{"horizontal_flip": true, "fused_qkv": false, "qk_norm": false, "patch_size": [6, 6], "layers": 12, "width": 160, "loss": "cross_entropy", "init": "torch_default", "learning_rate": 0.0018, "shampoo_beta": 0.95, "precondition_frequency": 32, "adamw_lr_other_params": 0.0028, "max_steps": 14800}
Rows from block 3, named by matrix and row number. Rows with one number belong to one neuron. Each number is 200 + 40 x the weight over its row's rms, rounded and kept within 0 to 999. All counts start at 0. After the name is the row's rms in percent of the matrix's.
# fc1: MLP up (model.blocks.3.mlp.fc1.weight, 640x160), inputs 0-159
# fc2: MLP down (model.blocks.3.mlp.fc2.weight, 160x640, transposed), outputs 0-159
fc1.11,092,191,140,156,213,223,152,176,132,209,186,221,249,221,141,136,215,158,209,130,163,218,136,219,190,278,174,219,176,185,192,232,167,189,213,201,203,168,121,178,178,167,226,176,206,197,177,179,210,219,156,158,159,233,228,137,186,227,145,220,259,256,164,190,216,172,159,207,204,173,220,170,238,233,201,183,179,130,188,198,295,186,184,172,233,230,206,125,185,228,196,238,226,257,213,296,197,194,188,204,208,104,143,284,274,94,198,148,140,245,208,205,209,149,166,189,216,116,207,138,145,186,232,228,258,153,199,130,223,154,194,230,225,210,225,202,172,209,174,206,212,115,145,204,253,206,196,197,294,219,225,166,228,285,199,216,134,237,183,260,169
fc2.11,085,180,211,237,221,243,278,232,190,202,212,175,205,213,203,226,235,214,220,174,202,220,174,140,137,107,195,219,197,143,214,230,234,128,213,173,308,247,234,300,235,211,176,194,268,227,163,144,168,216,201,227,263,201,199,234,235,178,223,157,215,160,156,259,159,160,214,262,213,215,169,229,262,132,174,169,257,272,226,258,155,204,217,194,159,204,170,209,174,139,199,167,145,180,148,122,246,216,183,192,203,134,127,208,197,194,179,185,241,193,151,107,157,177,186,260,191,240,209,143,189,267,212,242,184,130,162,273,187,220,192,204,155,199,223,161,183,178,205,170,260,237,225,194,108,207,220,228,129,219,220,243,226,248,130,226,205,221,174,269,243
fc1.12,098,162,207,213,175,190,195,249,234,97,182,143,191,210,196,136,198,181,164,195,187,247,227,231,238,164,211,168,176,176,182,302,220,181,275,263,209,181,229,220,232,234,257,238,191,124,194,206,195,195,196,194,166,221,167,181,176,206,171,174,216,208,240,191,255,234,119,243,241,161,146,176,233,138,258,207,206,142,159,190,193,252,183,274,216,261,252,256,206,161,226,242,251,175,175,209,129,253,84,259,211,147,156,149,178,150,146,186,240,191,117,184,212,258,205,167,228,180,121,217,204,141,204,230,228,297,201,193,184,124,178,146,210,170,182,214,152,218,220,166,199,161,250,264,224,156,217,245,252,187,166,225,229,222,146,150,256,165,201,217,179
fc2.12,090,198,206,258,227,211,265,177,205,191,205,217,172,182,255,232,147,215,258,144,268,154,170,183,150,153,224,174,165,170,192,163,163,136,133,211,205,242,203,225,190,282,170,221,258,280,230,141,174,183,157,174,236,220,251,230,212,215,146,167,218,171,227,260,198,235,249,140,200,162,176,216,140,247,234,167,260,206,236,179,195,211,260,196,167,104,225,147,267,208,213,193,196,151,192,240,217,253,295,162,122,238,274,239,225,157,224,164,116,194,216,189,229,145,237,122,255,147,199,232,177,191,179,80,175,245,188,155,192,176,236,233,214,246,137,157,202,165,213,250,185,226,177,195,206,147,207,237,249,153,236,239,178,222,202,198,171,210,213,143,213
fc1.13,114,200,207,151,129,222,198,262,246,191,236,168,180,282,275,191,202,157,162,166,203,244,205,166,154,280,236,237,217,217,265,255,196,284,247,75,195,165,199,231,237,194,195,208,199,138,149,239,178,217,132,212,143,155,221,185,225,190,163,195,190,250,239,171,176,203,126,179,206,138,197,213,133,248,239,239,169,173,231,231,227,173,139,233,219,211,226,203,161,254,142,222,230,256,221,281,199,201,156,148,166,147,163,165,168,254,206,249,195,107,225,297,150,163,217,172,175,192,225,202,220,201,207,169,199,139,204,189,230,198,234,239,170,196,203,169,151,268,172,192,158,208,235,193,166,233,242,196,229,268,253,200,182,204,133,191,186,223,174,302,164
fc2.13,103,188,198,225,157,147,79,177,161,164,218,197,207,249,213,177,224,209,231,246,236,200,206,178,225,183,151,232,247,190,172,164,197,86,171,202,209,186,197,197,146,269,203,209,181,180,167,159,244,221,268,217,149,205,178,131,271,174,214,200,147,210,165,224,208,202,183,215,141,207,183,102,178,182,210,187,200,182,252,241,252,132,231,164,203,174,197,95,171,195,247,250,212,222,179,201,267,253,108,233,233,228,164,237,253,164,294,176,172,135,99,153,178,196,179,205,234,197,217,206,265,150,218,301,210,209,259,143,214,199,199,211,255,263,235,217,202,167,194,162,247,155,205,235,206,218,230,169,181,233,179,178,209,192,203,138,244,253,279,192,176
fc1.14,125,136,181,204,214,271,201,226,219,205,132,241,257,200,223,199,233,167,217,208,220,307,243,142,205,224,187,224,160,269,255,125,191,236,134,174,224,211,178,217,149,224,122,200,181,250,214,170,192,212,166,224,126,217,227,227,177,175,214,237,205,217,286,156,221,181,150,185,160,189,224,208,138,111,243,175,146,186,88,171,263,185,175,260,197,139,199,180,197,217,277,226,227,166,216,202,176,190,291,159,160,141,261,163,253,201,237,215,130,195,176,185,182,190,184,175,209,191,176,257,174,197,155,259,179,228,225,198,179,193,211,263,149,192,184,151,179,120,200,261,180,236,231,224,194,62,205,202,187,222,219,161,223,248,199,176,208,203,231,265,190
fc2.14,129,237,176,244,201,139,204,150,92,143,144,151,206,235,144,197,143,124,205,191,95,168,198,263,144,219,134,203,242,164,159,218,235,200,213,166,202,159,153,169,298,181,186,182,223,173,234,233,183,168,126,152,228,142,192,247,147,197,155,122,179,223,147,254,157,204,332,126,219,193,234,216,206,211,219,194,277,155,223,251,177,261,221,155,211,197,184,194,172,211,166,173,201,202,224,266,167,216,213,237,147,182,148,242,201,235,172,164,236,229,192,257,214,132,167,133,204,175,168,172,178,171,229,259,209,200,207,221,171,181,153,226,227,224,157,258,254,145,187,134,230,188,216,190,219,168,222,244,177,200,158,162,169,244,168,184,193,225,224,192,160
fc1.15,052,203,237,207,202,183,98,211,192,181,249,201,173,148,202,238,171,180,138,211,190,229,209,160,263,183,139,193,176,295,223,207,197,173,176,184,250,229,183,271,167,205,261,163,151,190,196,183,129,217,160,204,186,170,190,164,237,151,209,302,209,199,260,175,178,111,257,211,186,151,180,204,301,220,175,177,153,206,238,176,189,199,133,145,180,182,231,210,139,174,135,153,175,225,198,223,215,250,153,180,215,168,223,169,251,232,207,209,253,199,268,123,169,249,205,257,182,311,223,197,228,154,201,252,213,138,234,242,219,236,188,205,179,203,217,161,206,218,178,125,268,155,105,188,200,148,231,235,231,205,232,189,185,168,227,153,188,132,169,252,280
fc2.15,073,182,105,244,130,264,237,301,184,192,160,193,197,246,180,167,160,164,174,246,199,183,266,197,238,222,214,221,188,167,190,266,183,173,170,128,225,160,186,194,251,168,268,193,266,192,158,189,250,161,200,251,162,150,200,230,211,215,237,247,201,239,225,147,106,273,179,170,168,138,249,216,155,211,221,232,197,241,219,218,174,253,233,166,189,199,220,222,182,171,167,208,112,157,243,152,256,234,204,241,238,145,212,199,199,163,215,274,169,260,195,246,206,211,195,142,165,210,217,279,232,202,180,231,181,188,242,226,130,285,131,179,191,242,221,208,201,179,193,181,135,181,197,128,245,190,208,175,220,187,176,244,106,145,252,270,128,238,201,199,198
fc1.16,087,205,221,175,155,188,107,209,194,193,156,221,150,251,191,209,170,181,183,210,185,239,137,180,271,240,193,237,223,182,255,204,130,181,188,243,161,193,217,121,243,229,143,249,209,278,276,210,241,168,264,127,165,209,132,213,188,198,225,179,187,170,195,183,237,132,196,217,218,191,180,201,108,216,238,175,168,174,196,248,204,196,171,129,193,201,170,249,231,265,207,165,244,222,149,162,188,217,260,146,183,183,194,215,127,258,198,140,257,159,186,171,224,196,243,209,138,226,226,182,155,183,225,173,238,165,184,216,161,246,256,195,248,227,186,214,148,203,301,203,305,198,222,235,199,207,266,234,226,233,208,236,255,86,264,218,159,185,234,152,268
fc2.16,089,206,132,230,261,160,274,162,168,187,219,164,205,197,188,209,286,191,278,265,239,207,187,210,207,193,168,180,140,188,188,147,265,199,174,173,228,208,227,185,175,146,247,143,267,222,143,228,241,184,114,176,247,152,181,171,167,202,253,254,228,159,262,250,211,218,173,202,181,137,220,275,161,212,216,206,208,271,205,186,240,268,184,204,231,266,217,185,171,237,196,162,210,226,214,214,198,152,124,240,198,256,245,187,210,267,177,267,163,246,139,227,186,213,185,212,241,128,167,211,219,178,180,216,106,212,215,224,203,237,182,163,169,245,242,182,215,222,104,182,111,232,155,243,233,275,154,178,237,216,229,240,244,220,143,217,192,159,200,279,143
fc1.17,114,198,180,188,186,130,257,162,191,207,219,200,115,185,237,224,167,174,262,230,188,269,216,214,165,227,170,156,221,245,201,164,173,269,190,223,274,178,252,206,287,136,158,224,226,191,233,181,213,175,228,138,172,127,171,184,191,177,257,150,207,183,245,310,213,205,204,241,194,203,131,160,145,190,202,190,221,196,239,126,240,140,161,232,170,162,233,225,179,328,151,164,186,207,324,184,184,183,180,141,221,209,136,298,210,223,204,156,171,159,236,244,243,161,205,193,189,141,250,241,159,166,181,193,216,163,226,237,146,213,165,232,205,213,201,185,239,139,170,159,176,194,137,201,142,228,143,194,186,197,161,197,183,144,173,252,210,209,175,215,147
fc2.17,119,271,212,228,214,196,190,230,192,162,118,157,264,207,210,186,119,208,166,202,183,222,278,221,188,232,173,155,196,145,222,220,158,116,252,290,210,216,208,256,174,198,199,138,202,199,215,190,148,218,183,184,193,199,233,192,204,236,196,194,165,215,225,253,119,204,273,133,232,201,178,229,234,128,176,245,149,157,197,194,213,205,230,248,205,207,157,257,208,70,173,143,209,92,166,167,172,244,251,262,219,172,193,157,186,195,219,211,213,210,150,170,181,202,212,191,244,143,171,154,233,179,207,184,194,141,168,153,266,132,204,189,174,160,238,307,230,222,160,172,254,173,271,236,226,192,227,192,290,218,180,216,236,209,230,163,216,137,136,210,242
fc1.18,068,171,222,229,162,200,129,253,231,238,218,162,126,203,246,119,132,313,251,208,218,186,150,190,209,144,198,213,196,186,174,185,210,242,217,227,114,196,195,213,230,215,196,216,221,187,194,177,144,169,198,181,209,228,211,173,183,151,222,108,183,173,225,221,116,146,256,152,83,202,183,209,168,100,153,174,174,242,155,210,165,216,207,127,241,293,172,183,130,192,142,156,122,234,223,181,187,151,174,183,199,182,179,131,266,218,242,215,231,194,223,158,167,133,248,214,227,222,256,219,210,190,238,243,226,237,259,210,218,150,194,237,207,216,210,236,198,223,239,128,173,148,159,166,226,252,237,199,138,211,188,160,215,202,224,256,211,162,156,152,218
fc2.18,079,253,183,228,199,193,221,206,226,222,238,180,208,194,264,303,293,245,179,148,123,216,155,130,203,194,215,253,206,190,177,168,190,243,245,222,219,187,201,189,151,145,182,53,198,242,100,250,229,208,207,249,223,207,194,208,225,253,197,171,175,208,212,224,197,237,198,199,279,168,280,184,204,278,232,222,179,180,214,168,193,159,212,311,279,224,209,175,157,140,172,193,221,192,144,270,206,208,200,200,231,248,252,202,169,219,231,214,240,176,218,201,158,274,209,223,163,225,257,152,167,249,196,198,133,145,153,235,177,239,270,181,189,223,231,172,210,183,197,252,138,193,268,206,146,139,236,172,207,160,171,167,183,229,215,230,262,205,216,253,225
fc1.19,080,198,165,313,279,210,171,160,201,179,194,174,209,205,214,154,99,206,144,217,185,175,219,204,209,125,142,217,200,213,222,227,169,157,93,173,215,181,217,254,177,215,204,227,277,193,198,199,187,201,170,163,192,214,194,144,263,177,173,201,185,168,177,252,195,217,136,150,184,190,211,171,143,212,238,255,149,243,110,269,182,159,175,211,219,173,210,173,183,69,199,128,241,211,178,214,182,160,237,184,233,222,264,236,231,146,151,213,188,204,159,213,170,99,154,211,219,221,195,263,242,241,146,207,211,117,233,229,214,181,176,217,220,158,128,302,242,213,192,154,163,173,196,187,146,201,214,277,164,206,265,197,220,142,207,243,196,174,182,192,206
fc2.19,081,164,177,208,171,202,236,208,189,229,249,186,210,182,211,231,225,236,189,124,245,220,247,193,189,219,255,283,199,228,173,202,209,152,132,237,219,228,233,206,267,119,253,153,112,222,206,172,266,123,201,305,261,269,200,205,185,166,178,227,209,169,214,156,181,133,266,205,218,215,210,221,221,201,143,196,226,152,181,225,227,161,230,195,244,232,259,223,255,315,166,250,187,201,225,211,163,137,193,131,208,162,146,178,206,220,157,250,204,238,274,166,193,227,191,210,126,233,207,184,216,124,246,149,208,173,196,223,234,241,291,176,250,174,213,178,205,213,212,171,228,126,154,182,224,161,230,118,204,234,213,258,246,155,246,159,229,138,208,232,212
fc1.20,092,147,119,151,164,160,141,170,171,243,191,256,161,213,125,262,117,150,143,182,231,161,204,237,252,265,227,212,243,216,156,147,130,201,131,201,248,167,219,196,198,174,147,121,183,172,190,227,235,201,190,207,253,150,279,213,184,237,192,165,234,238,204,200,229,228,191,220,164,215,196,182,190,141,170,285,177,261,199,218,105,158,148,184,165,172,242,247,183,171,182,251,165,171,196,203,219,215,238,170,214,248,234,222,175,196,193,213,268,185,210,171,183,109,218,168,203,250,171,213,205,212,272,159,143,172,135,228,147,151,229,263,214,240,138,201,212,232,159,117,222,202,201,148,184,172,227,153,222,163,186,177,117,193,178,171,132,118,217,180,197
fc2.20,100,235,287,204,166,197,163,219,220,240,174,136,237,155,150,234,188,185,223,188,170,184,214,136,200,235,231,170,103,193,203,199,236,206,172,281,199,156,168,183,257,191,252,231,157,189,199,218,200,208,210,187,213,227,186,234,216,180,163,167,324,165,226,267,239,232,290,231,143,194,208,256,169,208,217,170,168,264,119,178,229,203,202,218,185,206,181,243,192,160,157,173,102,210,205,154,255,152,284,174,189,265,250,219,196,232,219,193,196,176,223,209,240,224,206,175,79,221,143,205,179,264,237,209,208,245,246,141,197,203,170,147,220,228,235,83,140,222,240,191,187,167,246,178,186,224,173,286,176,213,198,194,178,283,219,202,250,178,243,214,231
fc1.21,066,206,218,250,236,115,199,211,208,229,201,210,178,231,164,243,187,163,174,223,185,182,111,222,270,268,229,168,209,205,233,215,227,206,235,263,249,229,216,217,184,264,231,133,209,203,157,180,179,215,153,116,232,156,235,186,199,150,175,174,157,323,207,100,229,202,160,255,176,173,228,223,212,150,125,178,153,275,145,211,164,217,135,121,178,135,206,135,148,165,191,221,158,187,234,181,219,175,120,169,255,166,211,219,235,138,264,188,271,208,269,165,177,221,221,127,218,209,175,269,253,130,155,216,171,195,254,228,155,224,192,218,240,247,184,222,155,278,198,231,181,230,173,148,171,163,203,199,201,179,171,210,183,238,186,191,211,183,177,245,184
fc2.21,082,163,267,253,223,228,245,121,253,218,254,193,182,142,246,175,166,184,203,162,183,204,179,272,211,224,247,198,144,282,203,184,243,253,168,245,201,201,164,127,192,283,184,172,217,191,212,133,178,173,165,235,220,280,100,226,176,147,231,261,225,158,207,182,151,116,209,147,179,184,163,210,186,207,127,215,151,176,175,150,203,134,148,232,219,270,204,232,177,213,235,165,167,244,203,210,164,194,260,221,182,165,189,197,188,270,220,206,247,237,313,240,215,228,206,162,144,196,262,162,204,206,252,201,184,251,198,201,182,135,157,159,181,207,235,166,194,161,183,178,229,124,289,200,260,190,262,197,196,182,186,217,256,166,188,129,173,204,172,206,254
fc1.22,105,227,261,262,250,224,197,119,197,163,201,182,197,206,217,149,196,258,237,199,142,174,170,162,184,179,170,185,164,207,130,139,155,243,178,201,157,172,167,175,209,142,242,200,237,221,265,258,98,252,189,163,271,217,158,150,172,242,218,186,160,200,174,172,152,187,263,161,186,256,154,125,178,174,186,216,275,187,192,216,170,218,144,246,204,136,177,163,182,78,178,142,205,176,208,198,169,229,180,240,146,250,208,191,215,145,203,211,231,186,133,171,193,147,238,254,241,222,249,223,238,216,291,185,165,158,180,217,151,256,222,212,212,198,177,228,184,128,229,135,134,156,279,180,214,208,211,256,232,165,244,241,228,239,203,231,221,218,244,212,275
fc2.22,093,151,145,209,174,217,158,254,160,205,250,212,262,139,207,166,233,201,143,216,182,222,191,245,270,191,182,313,181,182,192,240,211,196,145,180,147,243,202,233,199,204,199,217,188,151,235,152,210,159,232,173,194,154,177,182,201,151,190,199,215,211,174,226,266,219,244,189,217,138,274,283,227,190,214,235,180,194,180,169,231,238,159,145,178,183,243,290,235,210,211,278,157,241,181,212,249,188,208,278,232,133,269,172,264,257,251,186,251,158,177,183,211,270,195,201,264,149,183,165,144,243,128,154,167,197,121,160,207,171,199,202,134,193,206,178,253,221,185,222,256,159,171,235,196,265,200,200,111,244,163,165,97,147,244,224,172,208,227,207,211
fc1.23,059,224,242,194,205,243,123,220,204,218,138,279,164,241,213,203,168,292,184,200,214,236,148,224,231,224,155,238,227,243,222,201,188,217,216,137,260,221,230,265,244,281,208,169,205,165,131,169,238,226,145,137,153,191,239,201,208,199,179,208,203,222,243,105,169,203,148,161,224,222,178,205,213,144,168,156,208,246,157,186,192,252,155,207,207,189,182,107,153,273,154,260,151,207,191,218,175,177,190,214,162,104,161,153,185,204,178,204,221,216,169,218,231,193,192,226,160,218,221,217,256,171,217,205,178,234,180,223,187,135,201,132,213,184,172,189,191,302,150,89,166,222,133,187,154,124,212,168,167,232,158,180,165,124,182,209,109,178,134,204,169
fc2.23,077,230,315,178,182,138,243,160,210,249,221,200,188,171,210,205,195,209,227,260,130,210,129,301,211,221,160,193,168,208,217,194,176,299,212,278,135,214,213,172,195,208,145,113,168,252,165,176,155,218,170,216,230,215,120,205,241,158,211,249,224,171,240,163,299,85,221,212,255,184,149,208,265,227,262,252,158,140,216,223,190,214,162,225,237,194,175,147,253,280,182,132,192,230,232,174,151,216,232,205,222,247,174,211,154,218,189,154,200,190,224,192,171,155,152,238,188,217,248,161,210,160,161,126,220,193,150,232,253,239,196,243,204,165,210,214,155,194,220,180,198,222,275,219,170,180,280,224,168,194,239,199,213,187,176,171,260,194,176,218,211
fc1.24,147,125,187,310,220,162,206,207,310,203,103,238,126,246,227,194,213,194,251,190,225,124,192,229,247,155,183,203,179,207,214,174,192,190,132,247,206,183,178,212,277,250,214,201,273,139,170,156,116,163,338,175,200,213,203,156,222,169,222,240,244,194,208,204,177,156,227,171,229,200,147,207,263,212,210,160,148,148,231,194,157,213,266,231,183,186,167,240,142,214,197,186,178,225,178,249,189,169,226,236,192,212,244,246,132,160,207,220,235,243,196,226,164,252,178,249,167,169,99,169,210,228,180,110,167,245,242,212,209,166,174,172,200,194,177,232,226,186,196,277,186,169,231,208,162,189,223,262,176,171,179,163,215,189,202,166,114,237,189,187,232
fc2.24,148,202,183,170,246,199,197,213,165,178,280,204,287,163,121,210,179,144,192,205,145,238,102,185,239,187,192,201,188,214,171,227,209,209,300,171,255,255,267,159,203,202,153,185,156,179,171,132,169,153,272,173,236,198,234,242,190,144,165,196,165,223,223,167,235,229,207,204,191,207,247,206,197,229,234,183,132,268,258,176,201,220,236,161,183,200,229,162,200,188,286,193,204,160,282,269,162,220,222,177,250,235,154,191,223,212,197,196,144,142,189,285,125,215,255,167,233,138,96,227,230,168,191,221,264,210,175,184,216,150,179,215,228,199,203,238,251,167,262,234,249,263,191,134,168,156,234,190,200,177,135,267,228,242,236,208,122,186,203,197,190
fc1.25,158,248,198,190,145,184,210,219,174,130,94,212,221,207,240,224,164,198,201,133,239,211,186,223,120,214,207,253,268,210,209,220,219,245,161,242,242,182,181,236,242,173,222,220,178,236,140,201,242,249,230,194,163,182,244,176,160,254,206,200,186,232,232,206,202,300,248,225,205,179,276,224,222,139,131,216,260,223,169,216,143,211,210,133,182,145,252,139,188,193,200,231,195,133,152,172,141,201,259,190,179,208,254,237,197,147,229,138,221,193,184,176,227,242,249,249,160,228,263,216,200,189,256,232,160,132,245,225,163,227,227,136,199,218,248,178,216,241,250,287,242,166,252,225,227,159,155,107,192,67,189,174,184,239,213,169,169,183,217,201,211
fc2.25,128,211,143,226,136,228,169,216,236,251,189,166,230,197,185,218,202,192,181,289,223,284,211,250,236,260,221,239,212,207,244,217,225,108,225,168,168,160,178,254,229,248,165,240,233,181,165,261,180,199,186,226,203,186,184,217,258,227,255,199,210,162,204,128,219,228,196,151,212,224,186,190,150,232,290,253,296,226,264,211,202,227,249,178,203,155,206,191,236,256,194,167,202,143,238,148,232,166,190,122,179,214,197,154,111,330,209,234,141,229,181,212,181,168,200,196,177,117,210,174,219,193,192,208,193,144,131,233,225,196,179,238,225,177,218,274,166,235,155,203,109,234,209,131,147,170,219,205,175,208,125,185,195,187,186,201,196,154,305,193,231
fc1.26,076,227,180,237,144,178,133,198,233,203,215,237,192,165,139,212,165,256,152,203,216,150,210,235,179,196,166,145,205,227,194,213,162,181,189,277,199,205,163,204,151,159,211,182,178,213,164,181,156,249,251,219,186,140,194,295,305,255,200,150,214,244,180,171,225,200,279,194,193,204,190,234,260,192,202,209,161,181,162,216,192,231,231,193,234,88,144,207,170,205,127,137,192,216,210,257,216,194,232,168,163,220,187,202,257,211,180,116,228,245,176,168,197,245,148,174,227,256,239,176,206,211,228,267,155,162,258,241,91,123,250,158,212,171,211,254,204,238,193,179,114,218,148,138,193,112,185,154,164,206,197,248,237,136,238,242,149,202,232,162,156
fc2.26,081,228,227,201,194,281,192,231,214,192,219,188,238,261,223,163,236,133,239,157,241,209,189,198,211,230,217,279,225,130,120,175,266,166,180,166,234,205,183,191,196,214,228,148,198,176,229,150,139,174,152,244,211,280,149,137,217,161,294,236,228,114,179,201,131,202,128,203,262,164,164,194,205,178,291,161,264,179,237,181,266,204,233,181,170,213,200,183,212,178,245,242,197,247,253,198,164,209,175,154,149,256,182,139,244,227,221,227,170,256,179,172,266,259,243,269,187,160,251,212,144,236,154,249,279,240,165,122,253,205,149,161,202,201,217,142,179,234,160,209,255,225,167,229,218,205,208,150,222,210,193,188,170,256,156,191,195,209,148,160,214
fc1.27,128,248,165,229,241,210,141,207,226,199,237,252,299,122,218,185,188,221,229,170,223,217,236,188,165,272,218,199,223,200,246,156,174,213,271,234,222,202,210,230,210,232,245,199,243,200,181,244,173,194,190,224,260,116,188,162,173,191,209,173,148,180,279,292,204,256,241,211,204,228,181,235,179,124,124,138,248,227,190,153,209,220,246,257,202,212,218,219,207,211,217,239,212,196,224,210,132,249,337,240,207,187,186,288,206,232,214,185,219,198,216,249,187,254,241,226,174,162,124,219,190,203,225,209,304,211,238,248,124,116,175,225,213,168,185,227,249,215,240,146,189,150,246,213,205,216,143,265,227,179,160,198,210,160,176,249,188,141,221,219,274
fc2.27,128,175,232,156,160,215,256,252,214,156,166,146,204,269,200,256,168,204,190,208,171,214,166,145,170,229,292,229,108,194,164,242,139,159,126,223,238,189,159,187,167,190,158,164,130,243,228,163,158,206,189,209,164,255,214,224,197,227,199,202,261,218,245,190,174,221,187,223,251,192,208,155,152,239,210,248,206,195,231,273,247,225,166,237,203,234,227,172,232,148,154,200,229,254,183,278,230,231,224,211,169,247,189,162,190,247,234,215,114,147,198,278,205,120,148,119,211,277,194,171,194,197,250,230,206,166,139,230,235,238,222,234,226,270,166,173,180,248,191,201,196,189,230,249,146,184,191,318,162,159,133,185,231,175,201,217,166,270,207,124,191
fc1.28,058,175,189,182,263,240,124,240,161,208,211,236,180,187,151,158,257,202,202,250,196,221,226,155,193,178,218,175,315,127,229,206,243,240,202,160,207,245,219,218,213,246,151,267,180,195,232,177,260,179,135,163,210,170,241,136,184,175,183,199,206,226,247,203,166,280,202,176,212,177,225,224,179,291,133,148,177,186,189,171,181,223,198,268,269,226,203,181,200,160,109,235,249,198,229,224,240,215,207,191,247,204,133,295,206,235,243,155,196,226,192,193,159,248,173,156,243,259,228,187,244,168,217,270,145,194,176,197,168,129,201,195,181,169,177,147,190,232,274,210,135,147,136,190,201,178,182,193,155,135,283,146,129,144,185,251,246,186,240,183,154
fc2.28,074,155,261,223,209,158,213,212,205,211,172,219,191,159,173,171,149,145,169,214,232,234,197,226,119,152,184,234,191,174,201,194,212,243,150,212,154,140,208,248,123,152,243,181,222,217,161,278,200,254,223,192,129,212,138,246,210,113,179,133,170,108,173,289,192,210,209,200,199,166,203,225,261,201,234,205,184,271,152,205,127,155,217,184,185,217,214,135,227,207,208,217,134,183,203,218,184,175,271,190,237,149,155,168,267,241,179,180,199,240,179,229,233,213,98,229,253,276,202,260,260,192,209,232,220,224,238,243,125,273,133,199,224,226,197,253,218,199,119,181,190,259,156,185,189,197,216,217,116,231,162,155,272,231,234,188,222,186,168,170,172
fc1.29,117,245,195,226,188,253,151,123,150,177,180,225,214,119,188,171,199,218,185,200,211,190,228,192,152,189,203,179,134,239,199,178,227,211,216,171,134,132,127,235,246,294,203,182,146,222,187,221,207,217,193,172,202,227,227,171,210,194,220,264,202,157,192,160,164,123,189,110,183,163,267,197,248,188,130,124,164,193,136,284,187,189,254,233,294,164,221,141,170,185,168,228,187,178,230,118,238,199,215,235,187,163,254,230,254,201,240,222,207,120,221,201,211,107,226,172,172,201,243,218,230,250,267,281,236,187,244,206,254,233,223,226,209,210,186,245,180,179,248,177,225,144,218,180,200,182,127,227,168,240,128,254,217,233,208,264,213,247,244,205,140
fc2.29,108,186,223,93,190,141,195,235,199,176,310,210,171,233,145,231,238,179,272,195,140,227,131,196,158,187,214,197,211,191,158,176,222,224,208,187,152,272,144,177,186,161,175,263,223,256,214,205,184,217,252,160,216,189,209,282,219,178,190,245,167,201,135,224,220,185,241,181,208,238,162,232,225,195,296,184,202,209,223,193,208,211,189,162,156,200,209,196,167,154,250,174,301,232,222,251,225,203,200,258,184,150,244,158,183,223,189,214,197,247,175,159,198,298,171,196,243,216,181,156,212,184,203,149,290,233,258,175,166,241,214,232,151,198,160,243,250,187,193,237,277,169,155,255,218,111,190,133,219,200,306,231,119,210,248,190,143,222,156,172,217
fc1.30,069,203,181,213,183,193,148,224,142,208,236,225,139,152,235,221,209,172,152,202,211,193,165,175,249,167,239,227,215,174,215,223,145,254,198,271,211,240,221,217,164,281,231,130,208,221,95,151,211,215,177,196,121,191,188,209,198,149,199,159,141,222,247,178,204,179,133,219,192,162,176,171,209,233,102,163,247,189,144,161,110,224,179,200,282,134,134,206,240,233,190,128,191,268,237,260,204,164,198,247,205,140,176,263,214,162,214,255,288,171,179,191,211,237,174,270,271,246,198,193,171,225,248,281,217,179,152,190,191,239,129,178,220,195,159,204,204,190,183,194,137,145,191,215,178,172,248,196,147,240,227,206,165,148,259,101,201,182,193,211,204
fc2.30,075,240,220,243,208,146,196,132,263,280,164,240,202,245,217,230,159,232,194,245,210,156,206,242,180,238,174,186,227,165,161,222,244,232,165,237,117,239,226,214,183,129,193,142,198,297,180,197,196,233,154,195,232,230,190,182,208,230,237,221,261,180,229,149,230,147,216,192,221,172,139,215,274,204,144,319,209,224,225,251,180,242,232,222,189,228,221,210,119,169,136,199,265,239,253,196,240,237,221,249,202,133,218,206,145,209,260,176,240,162,171,183,159,161,158,295,168,177,229,165,189,193,224,193,203,187,182,170,212,243,213,199,272,242,230,218,154,219,271,197,237,193,280,246,225,201,202,160,228,224,235,253,188,152,144,102,219,212,188,130,131
fc1.31,091,229,248,280,149,248,254,211,165,194,271,190,204,175,201,263,168,254,184,175,194,215,148,201,195,183,209,180,204,185,216,219,213,193,235,168,261,226,278,182,240,248,155,151,224,137,201,201,215,232,173,193,158,139,232,262,218,234,234,144,286,131,209,291,253,199,130,209,251,255,180,228,258,131,190,119,157,178,218,201,244,118,203,203,206,211,250,256,183,222,176,231,206,139,209,172,174,184,214,194,209,220,283,194,211,189,172,234,194,213,177,204,184,249,142,222,221,247,178,211,177,239,198,91,217,180,193,207,115,192,152,290,181,198,294,202,182,198,164,254,254,192,188,193,177,172,221,249,202,267,235,146,181,137,189,177,120,199,226,139,171
fc2.31,086,248,216,227,224,151,248,161,215,165,177,213,182,89,169,238,197,264,143,215,258,78,187,175,168,206,174,241,208,178,112,254,174,174,87,242,252,242,175,198,181,163,190,275,204,212,156,274,174,139,225,215,161,184,166,151,174,261,177,192,204,260,199,150,184,170,193,193,217,177,160,162,251,258,242,207,209,249,220,210,105,240,194,233,201,142,214,210,222,183,132,225,241,218,229,212,212,178,246,224,235,100,139,245,180,195,242,146,184,259,262,204,214,128,237,141,161,162,209,214,256,222,187,247,159,177,214,191,194,199,207,166,227,150,231,180,190,218,236,147,227,164,157,196,252,193,218,189,196,136,233,212,237,193,195,165,249,274,197,186,175
fc1.32,077,165,239,223,186,210,125,149,235,170,263,242,170,162,219,199,98,166,152,222,196,224,213,328,226,273,201,201,172,217,222,173,253,236,219,160,210,232,276,268,253,203,212,138,195,166,246,152,201,206,175,185,188,236,236,121,264,114,235,160,252,215,203,240,172,177,176,177,202,204,198,189,224,202,231,211,212,164,204,230,167,264,148,257,213,193,189,202,230,173,158,141,275,173,218,171,190,146,177,137,243,167,184,232,155,185,232,173,210,225,212,270,237,202,223,222,188,192,140,195,167,158,283,151,208,262,175,170,212,131,221,210,251,179,165,186,239,172,164,235,165,183,103,240,159,235,94,240,182,234,228,186,181,137,188,170,217,217,280,195,203
fc2.32,068,200,200,220,157,166,275,243,135,225,163,237,184,210,162,251,283,199,215,167,163,220,235,128,214,138,243,275,208,241,234,222,136,159,162,208,251,142,187,209,239,212,189,261,198,275,207,223,197,148,147,266,236,190,195,206,216,211,206,129,146,157,172,152,186,214,194,209,179,224,245,158,134,223,138,163,194,262,173,221,182,177,284,173,242,249,270,122,180,280,252,198,213,187,201,208,186,213,229,275,192,194,202,172,175,210,214,233,281,248,198,114,195,131,214,183,227,251,265,162,176,230,130,223,202,110,225,227,179,214,263,112,224,171,216,174,240,229,185,200,177,171,229,162,211,175,203,195,208,171,181,163,164,223,195,211,143,122,129,189,213